{"train_examples": 145000, "image_size": 32, "objective": "flow_matching", "norm": "layernorm", "activation": "squared_relu", "head_dim": 64, "fused_qkv": true, "inner_norm": false, "beta1": 0.85, "beta2": 0.99, "steps": 11900, "final_lr_fraction": 0, "weight_decay": 0.05}
Rows from block 4 of a small image flow-matching model, named by matrix and row number. Rows with one number belong to one neuron. Each number is 128 + 24 x the weight over its row's rms, rounded and kept within 0 to 255. All counts start at 0. Numbers have three digits each. After the name is the row's rms in percent of the matrix's.
After each neuron's rows are labels from the 100 images, of 14848 (inputs lightly noised), where the neuron reaches its highest value: "strongest on" is what is common among them; "colour at peak" is the nearest of a few named colours to the mean colour under the peak. Only what is clearly more common there than usual is listed. The data: Sentinel-2 satellite tiles (TerraMesh). In brackets: how many of the 100, against the usual share in percent.
# fc1: MLP up (model.blocks.4.mlp.fc1.weight, 768x128), inputs 0-63
# fc2: MLP down (model.blocks.4.mlp.fc2.weight, 128x768, transposed), outputs 0-63

fc1.369 073:130142133114150150143124157104124120143118131174114144149155118122130113132128109111087079100119099125160128126129160150134148114109135154114069137166076149133166146153140175131098124115124173
fc2.369 073:128158141122116121117115082138126118129110145179144139140108121126114109074132148103101151158112112133147150176128122117149123115118181116136135138189096101119129138150122121151088157118163154
strongest on: clouds (46 vs 15.4); snow or ice (44 vs 20.6); main land cover: trees (40 vs 19.5)
colour at peak: pink (46 vs 9.3)

fc1.732 112:122111128135116138154069140125171131111133126132148140137135140136130135102150127123123118144129083137126105140132150116073100142153094156135119126101112142111110013129149122144106103139116122
fc2.732 123:121191106132141111129119159106159130138105216155138149144147121107137140125127134097101079160177136144132130099104131148108141107167139145118123145125133097120131128155114125137136085172109104
strongest on: trees (94 vs 58.5); clouds (90 vs 15.4); main land cover: trees (51 vs 19.5)
colour at peak: white (70 vs 4.1)

fc1.142 102:146142085117124150101150104107175123110132193167185131109168128119144132112120121093104129085124126145123124147147155096124100145126158140168105123111112154130128140156123120142126079183097092
fc2.142 110:125148149090089106085120134124151123099127148140107139121136141132108116121131140118149159113133114145130110101148130115116124138114124098087125119085109109191130140071129126136156108137145137
strongest on: water (72 vs 40.4); main land cover: water (48 vs 11.2); snow or ice (44 vs 20.6)
colour at peak: grey (57 vs 26.5)

fc1.77 110:126117130132105131141122127133161132115172145165151143109126144132133159098088118113111105098101150147124097186113139130117124120150171134137075116106120131135100093147113114150143138125147129
fc2.77 099:143198163102144104115139124106113121137094123129087150119147136120101126196118106147120135105104135107146127088176134124162110134140114135184153117157072171157147133181160126143148145092148131
strongest on: trees (90 vs 58.5); built area (76 vs 37.5); crops (75 vs 38.8)
colour at peak: brown (69 vs 37.2)

fc1.132 131:144128136077138154153147168100133145088081177150099123141154118080136137122093118131138124143177141112141111072121140118114137144167117161145128108146115144154132129107057130137127124113136085
fc2.132 129:118170097138149121117142161097127137115109113122110154104098122132144162174101102097121149157139158150150143116133140115207141119155126133153128096089110096117115116125143148120109125209113104
strongest on: built area (81 vs 37.5); crops (66 vs 38.8); main land cover: built area (30 vs 4.6)
colour at peak: grey (76 vs 26.5)

fc1.662 126:115127124115144123119172139085083078149131163142112124164120097147127120133076083130163151109154117158102101128122135112110108132126118106170147111104120110125032119126126117125095132092119130
fc2.662 144:122111091120144114095106135149088085112107089125147116148150145132120117062110174123140115154190099114080091129111140137145134134158114154182139111106134162124110115177169124140091134137108146
strongest on: main land cover: snow or ice (37 vs 14.6)
colour at peak: pink (35 vs 9.3)

fc1.217 087:136110212128117154113106133132129116129121136123094089102155095151138126163112130111104159154101090125131114111084116118108126129151130143161187124115125109105157130152109142149119141119120149
fc2.217 083:185100067130156124114135137142137129129141120160137071153132143136201129090136169106121104146130103105136104119170118136146120134140135123140116144135119149135130125139114125086127110146095131
strongest on: bare ground (49 vs 24.4)
colour at peak: pink (33 vs 9.3); orange (26 vs 3.5)

fc1.528 110:164133137147169162097121171131130145130082177132094122099083183108122160095126156125137077069162151127126184139125138097125116155126149140108098148139119122143113125138116118099192129126126134
fc2.528 109:129145180112145091098102141109137121105123172166119114118119131133148076141120117160161127091119136101129118108139156121101116115104132169160128091173102124151116138182190105099141119143137149
strongest on: crops (76 vs 38.8); main land cover: crops (53 vs 20.2)
colour at peak: brown (62 vs 37.2)

fc1.219 090:145122108124163144124126176104128140114140094173118122118109139108111124109106138104071167123123093106111149128144139124168121094130121103196087147096100142148105131130164126094115128145086105
fc2.219 111:119099143128081141148108124095168125118119086136125131133114145160074121127123125133145090124071107100128142146083131087150137151134182145105158147121097130116111149146133098122142123135144142
strongest on: crops (64 vs 38.8); main land cover: crops (45 vs 20.2)
colour at peak: black (57 vs 17.6)

fc1.27 092:123123124138102148144102160123153123127120174110137175121117137149125115151124114113117175128092151112206138084175148120089103111096169112171112141118156121156122117136131161093106136075098119
fc2.27 102:098125092130090149146127144123167128127140131111106169127132154164116125106123107166151145086099104129115142112093111140149139128104148132139115143137140173146119104137119130134129124107183116
strongest on: main land cover: water (33 vs 11.2)
colour at peak: pink (27 vs 9.3)

fc1.191 142:114100124102142091149153126135105123109149188105110132157141123117113118128129159161137107105176130131101119115131139092108102113114115153104133141154166120129097119080086126107090141147148103
fc2.191 158:115113120164134148141143139163132143157123113140134117158107119076123199141133179141147081123105128135178133110207143149141127138112148144122139152117070135116139108126124119126130148159063102
strongest on: built area (83 vs 37.5); crops (80 vs 38.8); main land cover: crops (41 vs 20.2); main land cover: built area (30 vs 4.6)
colour at peak: grey (72 vs 26.5)

fc1.681 098:129143152147151142134110141127142133118133123137106119132141117120109141127106135131136076120132118140111155122158118120127133102124104106129123097160098148143114155121108139140110129218115102
fc2.681 112:142130074132172141114118152120144136129160131122146102142141115144159090130123133151135117122110140129139106124098131180153123184168146113175129155112132119088091110102117120101138142096176123
strongest on: main land cover: rangeland (57 vs 20.4); bare ground (51 vs 24.4)
colour at peak: brown (68 vs 37.2)

fc1.171 096:135170131144166154113098131119124131087140108133126136141126141108110127155111150129091130138125095105076124182154108126151143094139119101110123139126127143118099114129118107090114121132144084
fc2.171 098:136129150124143156141134121096091133131124172154149127172170164168126125149113134113089122112131107128101121121122108155128122189147125149151112169116140117119137114096141124142118169175136141
strongest on: flooded vegetation (26 vs 10.2)
colour at peak: black (63 vs 17.6)

fc1.169 093:145134108110102068119110123115152092118128139133129144139134140156134145126115148165148131077203132120126135134111142140172140151119111158151103166125110100197111091108129139122124113128103114
fc2.169 099:102143119121117164128122125166118132123097160128176110074129135159122105158146122128142103115124146092152163137121117155132095080142146140123141185104121152108134128107135134106101152162105145
strongest on: snow or ice (72 vs 20.6); main land cover: snow or ice (68 vs 14.6)
colour at peak: grey (62 vs 26.5)

fc1.367 095:125125135150121130118119116213123140098106083122168149123120129155135165148112118166100140111075096131146132127113104137089115189119119129112158149121107139121124130155152109126098115122192117
fc2.367 085:116133124134125122176120123129094118122099121114133137134133128159130091094137128168105157125089123154136116134138132128182119184138148123137129132127136120113128145112111131170117175108174111
strongest on: main land cover: water (38 vs 11.2)
colour at peak: pink (31 vs 9.3)

fc1.752 094:150143116135133099148140131175100110134157132159125115162115130158108125159112124081151119101140078125125136108165100131101085112083119101149110123083153134133076124116098083097110140132159125
fc2.752 102:163103114133133145142136116123099148127116055097141122086112108138101134133128130139121125107102120102158094105101134117148135064125156135099094141116146149140148152155159132154112124184109073
strongest on: main land cover: crops (41 vs 20.2)
colour at peak: pink (48 vs 9.3)

fc1.66 097:102124150171153095118182126115070106131111110110136141144104112130142103097101112159143137164120125130155126152141134133089081169134096100125153121088125146092057132123139114150090104090129156
fc2.66 099:113144089129094161124132125145121136120137138090168124205125132140155104126132125140132153142149107112179105119126115151227107118138128139142135155095140129130125116103126131145123124158154110
strongest on: bare ground (88 vs 24.4); main land cover: bare ground (72 vs 5.1)
colour at peak: pink (74 vs 9.3)

fc1.259 115:098129156111140134125102138120110091144120130120146126121139108130126146111100130170143054089148156184178121162147121144107111132120097107146112136121114137162083094119105126115126153138133142
fc2.259 124:088139074129115128118127104128166133125105133093076134119116125111119138085127118177125175128166113181198153158130124126081119116144146117124124139142133134101130126112113119153131105135139122
strongest on: bare ground (63 vs 24.4); main land cover: bare ground (32 vs 5.1)
colour at peak: pink (67 vs 9.3)

fc1.517 109:127160081108170102135157128090149131129154134135091120107162134136156123149096088108121132121122128139108150111149154084156132142140107135146129166148106148112110114098092135156112096140141101
fc2.517 126:116147122092098133129154125108138127138143138155110118107128090109091191109121102090146128091106121096179135118131103073133092130167090142099123171138124121105106119097134139112121159077100125
strongest on: main land cover: crops (43 vs 20.2)
colour at peak: grey (55 vs 26.5)

fc1.102 107:120100076142088139115136132119026131131124130129111116144144142127125132129094172138131166155187143106094125150107153141140133151155070110068157133128151086088116101131102132137128124156123156
fc2.102 110:133128171129143086124133118148123136129146132147111095114139125136162097160129115105141086079182146091046155125177136170131099112152141120062126103138135116184128135135155129154121114088123122
strongest on: main land cover: rangeland (65 vs 20.4)
colour at peak: orange (36 vs 3.5); red (25 vs 0.3)

fc1.441 104:141122159125158163164109132105148106136164190145144111114160114129141124117136082094121120129165160162128151101132136089113120096132163163146096129136125150124125098082087130128131084119098125
fc2.441 106:112157058123099143123116113076173133117136165140131140074102113087123152127113132104087145162141130150129117104101145144194129130105126118166128108129141122131132143099124139168147139169180120
strongest on: clouds (38 vs 15.4)
colour at peak: grey (75 vs 26.5)

fc1.672 103:163090158111122128125142131075133104119127153078166142148102106135147090122131137137143162135147117100080101127081168087105102151185133119149118075105097139115115117124101115181104148174096129
fc2.672 108:136131115141112164109108158119136146143152102106099152119128104144168194106129150146136121125131124142115123095159118107092098049108191151149108114150127090157108139141116129119116084157153115
strongest on: clouds (35 vs 15.4)
colour at peak: pink (34 vs 9.3)

fc1.458 114:119133145123145144158095137127142131106114141117117133152136141149124128178134097155103113157145099157128128173126120096113093102127132125113113138119115151130102027082088112120084123126118085
fc2.458 112:118123075125146161144100122060121122111174179136107164109125146087153135129109138154135120107122123151120119124118112176126130139105129114163121122074101101084116126123137135145168117166136116
strongest on: built area (74 vs 37.5); water (65 vs 40.4); main land cover: built area (27 vs 4.6)
colour at peak: grey (85 vs 26.5)

fc1.307 115:119171126125067154136117118152140130127107121150139148119078125116141063082127155121130085104133137128157130149149141082117141140114133167102092122143132128152120117133148116116169152156148144
fc2.307 096:113154180124123119138128127102104138149118116127095108159147131088078094162125088135110142088127136103144125116152123111136109157120125142115124086159101109161138151163189135109127146117092111
strongest on: crops (85 vs 38.8); built area (69 vs 37.5); main land cover: crops (55 vs 20.2)
colour at peak: brown (69 vs 37.2)

fc1.84 124:122123124136144102141159137139179110128126122107084133095117110138126120148130128121126072110091136150208158111133120103115123099083218138166109110131112144180124168110106166141130149116126120
fc2.84 112:099125156127187120151132122156117122129142128134147126131131113126129125171112122122134107089098151093069153129116135156116131150139153134186122100123127127147126133149112128129138095126103134
strongest on: crops (73 vs 38.8); built area (67 vs 37.5); water (67 vs 40.4); main land cover: crops (54 vs 20.2)
colour at peak: green (50 vs 1.2)

fc1.190 111:124186088119168110129119138126127116129121137153172167144113139133132144146117069112085129128101088085132138118146092100126133144116106131131109080098137114166125106098109122158129144134154111
fc2.190 102:149152142113134103110137124104094121114121150164122142109154117128129096181090135145164135125112163118130135127076128092106126128117174153096143132144136141134124132158158124115113131133112107
strongest on: main land cover: snow or ice (34 vs 14.6)
colour at peak: pink (33 vs 9.3)

fc1.11 093:153094131122141124137154131076094119147105159141112141140135104098121180135084102128168169113131139117156140137117153136105084119141117127125142126100109134131070116132131115144107143079106146
fc2.11 106:152090133134179147132128122106097138133130103120152146125165152086160073158109139144124127178143097078138114113156127170167141170147109130130125131117129193154118112180141148099124124166092126
strongest on: main land cover: snow or ice (34 vs 14.6)
colour at peak: pink (47 vs 9.3); white (40 vs 4.1)

fc1.97 070:099149120127126143128175139103124166142113148194102112119138069114147121132116122119127127118124128137159104102105138155115120119135120173139156116140138137142144131114076172130163103163124134
fc2.97 078:162115098126142137126115122147126125132171112154114108166127129176118120126123139098137129121128116160155086169143137152137119093129153110145121113094126206140126137138127120122138083142073145
strongest on: snow or ice (54 vs 20.6); main land cover: snow or ice (43 vs 14.6)
colour at peak: grey (71 vs 26.5)

fc1.411 099:068117124152104107154130124137134117131161159181118175124115126157130104108111108165102121102111143145093119119056141107131145125139170150148111136131137129103112131081148133222140087143126142
fc2.411 094:152080120123123112148114118141132127117153129141122174104121140159161102108143104165141147116127125080134137137212120135177080142152152152169140114155139100145114127121118121056136125105130140
strongest on: main land cover: crops (44 vs 20.2)
colour at peak: pink (35 vs 9.3)

fc1.416 086:146145129128155131109135115152128140110157111157143116129089149106130129098135139143124142175096109091155145122138114136143168127130119123150103156125145079146115135141130104104131141129122145
fc2.416 072:102155109133133184128121129029135139131147143117121113111118118087154157145139126167118119084127132098123126097144115152134081093125102137128122130120149072104127126154164128107126178147120119
strongest on: clouds (37 vs 15.4); flooded vegetation (28 vs 10.2)
colour at peak: black (86 vs 17.6)

fc1.255 116:074147124135158116123144088132141093122088178132093140169096107113133130163131105168157158133144101127159137107122129128135129078074093143154144149164108128129133121129157133121116144166120127
fc2.255 110:141128174154147085119112107089118116156134081135123072142133159103164101141130097158112168075094106099129133114173120148133126104128144159144131100145140129154108123165168111099123096103126149
strongest on: crops (80 vs 38.8); built area (74 vs 37.5); main land cover: crops (58 vs 20.2)
colour at peak: grey (60 vs 26.5)

fc1.19 102:143110159126154117148099142133129114098150178119130155123111136114094124120122097122130098176144135148139135106153131092109096098126126142095130164115142153119108043114084099132127104144127108
fc2.19 108:128104080117164100110123162117117120110130189144164161115113107142132168137126116100066124102093167146147113123089133153136128165158105117134118123156132109153135131140138143122125112154126115
strongest on: built area (63 vs 37.5); clouds (40 vs 15.4)
colour at peak: grey (68 vs 26.5)

fc1.300 080:140158097155120160103102119143128129123119115156148041084134122118125134158162136136105136141062127128166132148111104145093128154108142100132140150102136158108148108138154117114122118119112132
fc2.300 076:127123158133151133139137165126122132124161132139118017177128140143188120165131150115123140119074138133157128129123140153133121085135116131134129127120112110121136140103145120088104090133130144
strongest on: main land cover: snow or ice (36 vs 14.6)
colour at peak: black (46 vs 17.6)

fc1.199 099:142138154124112125129126156124117157126144150107143115100149179137144099106123125125083110129112126089142143162116124068124133137112128132047135117098067118131136126130117098145162134142155140
fc2.199 094:157123137143109122142150127110117139123117158152100116152125126064163143124126111149078137094100126075154135129149122085089123188128120141076137158142105110161143135133158137124130163100153097
strongest on: crops (66 vs 38.8); main land cover: crops (51 vs 20.2)
colour at peak: brown (66 vs 37.2)

fc1.327 111:132111158123118145140120138142126127129140138089104107134123166083110161131129195114161175122119107128127135133116170149134127098098142136081105173148087100130128096100093137096151145085110137
fc2.327 100:137110086137117103138137141126143141127137121116115110136091116151170141109126129138135121145116115149100123149156143071159134134168107132096108105127112107129131129105131116096127126147133128
strongest on: main land cover: crops (49 vs 20.2)
colour at peak: pink (38 vs 9.3)

fc1.278 090:112121121125114131139158126130140133108120097147155174152118136101114142149125143120114124175100115160163105150125124116156157058161128135122132137094164135108120146108172112173108103096173115
fc2.278 087:094150163127156133152136129125126137128098107156142159105140143142124113112123155111106116117124111127145109138099127111095130108129156135104127129146123156128126130148141126097157144160102123
strongest on: main land cover: trees (41 vs 19.5); main land cover: water (31 vs 11.2)
colour at peak: grey (55 vs 26.5)

fc1.54 106:118123095087116103101134113119146141085125126118114121095153169137179076106134164151159136127172138113101124162116141140166101140125131147132133135128094141155132154103139130121108153145124057
fc2.54 108:139135160127112159147128135138109127130104126132151102140147118135113076108126135166147158156135132139109146142158184115066163116104138135124121093124086160074149116125120144136109167116162135
strongest on: snow or ice (69 vs 20.6); main land cover: snow or ice (57 vs 14.6)
colour at peak: black (57 vs 17.6)

fc1.79 085:157133102087168123160112136144152114145108128121119045142123142107121151111093126154113108140083124121144152138080109172130164135092123107089094147145128155149096100156097122126144122160169137
fc2.79 082:109101113120162128133133110119122116135116090134138038103157127134176088120140132176156168112104147134141137136160133143187080129134168079129130125129165090120122113120160133098134130127116126
strongest on: main land cover: snow or ice (35 vs 14.6)
colour at peak: white (28 vs 4.1); pink (25 vs 9.3)

fc1.455 105:138115141096145169158079135123115118115123152106152131136159140106149118097097119126122142141126129119106130151164110114087114132130138137131135102111148155120102060140147160133124145181163111
fc2.455 121:122161115102141112122153161120099134126123158135148164148130109114118139110140105108101091149131139139131122100081121125104131116089101148132108145115135083120119136154085143155150142141087132
strongest on: clouds (70 vs 15.4); main land cover: trees (40 vs 19.5)
colour at peak: white (50 vs 4.1); pink (29 vs 9.3)

fc1.229 115:126106111164106157110098140128036129129140152158100119132160129137115143141104134140149142162168139133129124167134123155155128152135069098105146128141137104109086099157105090128126107123106139
fc2.229 136:106140097127117143136134116125116117138137118137027105084145131098126158133131130108087102140127133145182146150163155076133137103112153130119132129155132165106130128154158119086117100088118119
strongest on: main land cover: rangeland (81 vs 20.4)
colour at peak: orange (62 vs 3.5); red (34 vs 0.3)

fc1.42 121:109081079123168157123132122100151145108126191144117144109158131102114139112117104156103140136160131094157176177119151092128110088139151132086145132099104149180127103135084107165122118106122098
fc2.42 137:142182145134146115122110107147082147144095167150080139149132133111159138101159156174169130083112134112131148113132110148175105115187100149158138105140143128165142125150144097156129204097162120
strongest on: main land cover: snow or ice (34 vs 14.6)
colour at peak: grey (53 vs 26.5)

fc1.324 115:140167129074135129122122105162174160094124123155164113149124159121126129147158120114135148145089088109088128130110117131157143102142139161127121135120106164079141075131155087152108141183129069
fc2.324 107:128139107129159150146134118141136129136120116098112042121102137119123174144126171147119173106123140147168134138185137096126152167120207130181116158157113143085128140124129139166139131108144138
strongest on: water (94 vs 40.4); main land cover: water (72 vs 11.2)
colour at peak: black (69 vs 17.6)

fc1.208 101:129134160113162141128141144142157094130121149181116100112113106131101112161079104139175108117066129155124156108150103140140135100115129125128140141096118160153059177123119121113120123126128129
fc2.208 115:111133122133129136150120121145107131149107140155101063084159122085102166145157145085083139125093122144137127127132135115089122139108124128188120163135120126088123134120135140094132124083145118
strongest on: bare ground (76 vs 24.4); main land cover: bare ground (59 vs 5.1)
colour at peak: orange (73 vs 3.5)

fc1.166 107:152105102119154118128107079116139126109152153143149113152165127095128123175112092172157128168106148141160112176119102115144134127112060122142143143091116135145102126166070074157158097118139130
fc2.166 102:102131154114096116149134148120094120105083124152066112149150119060126134121124123162136126098118120072171114123172146104132113119129156126128143121156075178161134128146194144122124154101101118
strongest on: crops (78 vs 38.8); built area (72 vs 37.5); main land cover: crops (57 vs 20.2)
colour at peak: brown (69 vs 37.2)

fc1.710 105:131114138118134147129156136097160140129144120113161119131159140142138123116143119097100150116177133091066128143117144087098088119149138159116114127110151151120129082097113131161144114157174105
fc2.710 129:129108161141138118121150130116149147125142105095135118069129129115109136158125128132102068163153123140108118128133119106069142073078129082151111114133147109116141129129117128106144111072091132
strongest on: clouds (71 vs 15.4); main land cover: trees (54 vs 19.5)
colour at peak: white (42 vs 4.1); pink (36 vs 9.3)

fc1.231 115:104133173131157130117099126114119123101136136149141131132125133116127130117129135153150086112140158177157131130145121141127120139124098110133151123152124160156118107126082088122153129120135112
fc2.231 105:119125084121133122132128164126162134132127113121112130138132129159120162098127126138113116132149109177188129132152127176059128139135155114143123122106140104147134129105139134143142091154128124
strongest on: bare ground (55 vs 24.4)
colour at peak: brown (88 vs 37.2)

fc1.294 119:129145129133149158147079117136166107127127117121148111158147119168128176138149110117108135161131080140108137141119128131086093098124116127110118120120176124109094030109109131135102122122156138
fc2.294 123:105117104125136132149123101089121134130141145117108135078155135050127151121134115079133103162160138140111069130106144154131147097112109073146153152108101138097126138118129125173132113177096117
strongest on: trees (91 vs 58.5); clouds (86 vs 15.4); main land cover: trees (58 vs 19.5)
colour at peak: grey (73 vs 26.5)

fc1.633 096:100155131120132108097117119158176106127100110144137082092128125110095123155157116183176127134088118122128138100100097122133122110128147166193129154123163112117136094128129130102115157148181103
fc2.633 086:109132087126118165119139162125123124130139128128094026144105124166146100159128098170146115129106106112119125106212138092161102120088110179145165113170127127128109104136141128078124159154102136
strongest on: main land cover: water (29 vs 11.2)
colour at peak: green (35 vs 1.2)

fc1.486 128:093143129148094142120124118142132130105125150138088105109146143059147128074148166140161167125090067114129137141097151130126121181141144096104101153122083142126123120113134085153114110095168130
fc2.486 132:150116146121163110126139125128085118124114137140108073156126144083183101115131130103120143120109134141164140145078101147150156014170144141112140179123133137145130128118132121122129066113072145
strongest on: main land cover: snow or ice (33 vs 14.6)
colour at peak: pink (31 vs 9.3); white (29 vs 4.1)

fc1.704 136:120140170095138145148155120110198107134115129140189132110131126108128152116100108106145107133129127109109136131136132092099093114146128158141099118088118201123074066125124131121110123158152109
fc2.704 134:123123112146127131095112153077175135112135109097088115087115148133095123118116128088137083168152137095157124142134128136108160079069127103122127117123106110122113148113134129115118124134101117
strongest on: trees (93 vs 58.5); clouds (92 vs 15.4); main land cover: trees (56 vs 19.5)
colour at peak: white (72 vs 4.1)

fc1.298 134:127138153145155122138132130116230124099135129142109136126121131136142119144139106119145072084090120161150150119130123126114134116114215124168115133150103163182133143119124136130134133149147069
fc2.298 142:111133106123145112138131168126089133138122139110182171158115137154111156100130120135128168137117141159148092065119134147090142155133061127168141145120140126078126129102086130142138135137103129
strongest on: crops (71 vs 38.8); water (67 vs 40.4); built area (66 vs 37.5); main land cover: crops (47 vs 20.2)
colour at peak: green (74 vs 1.2)

fc1.630 144:116084131102143095135122143140118157114138185118122141138093154128145114139100138151118135130189146141122173183111129088117123099109103157107120131124143108161122126077090096109096124149140110
fc2.630 145:105112132143125153092145137147104141133138114148089124151154148170115141146114131126129138117123138133142128113160131143146133109151113133188128079096042142124103140130164138098105149176162112
strongest on: built area (80 vs 37.5); crops (76 vs 38.8); main land cover: built area (38 vs 4.6)
colour at peak: grey (77 vs 26.5)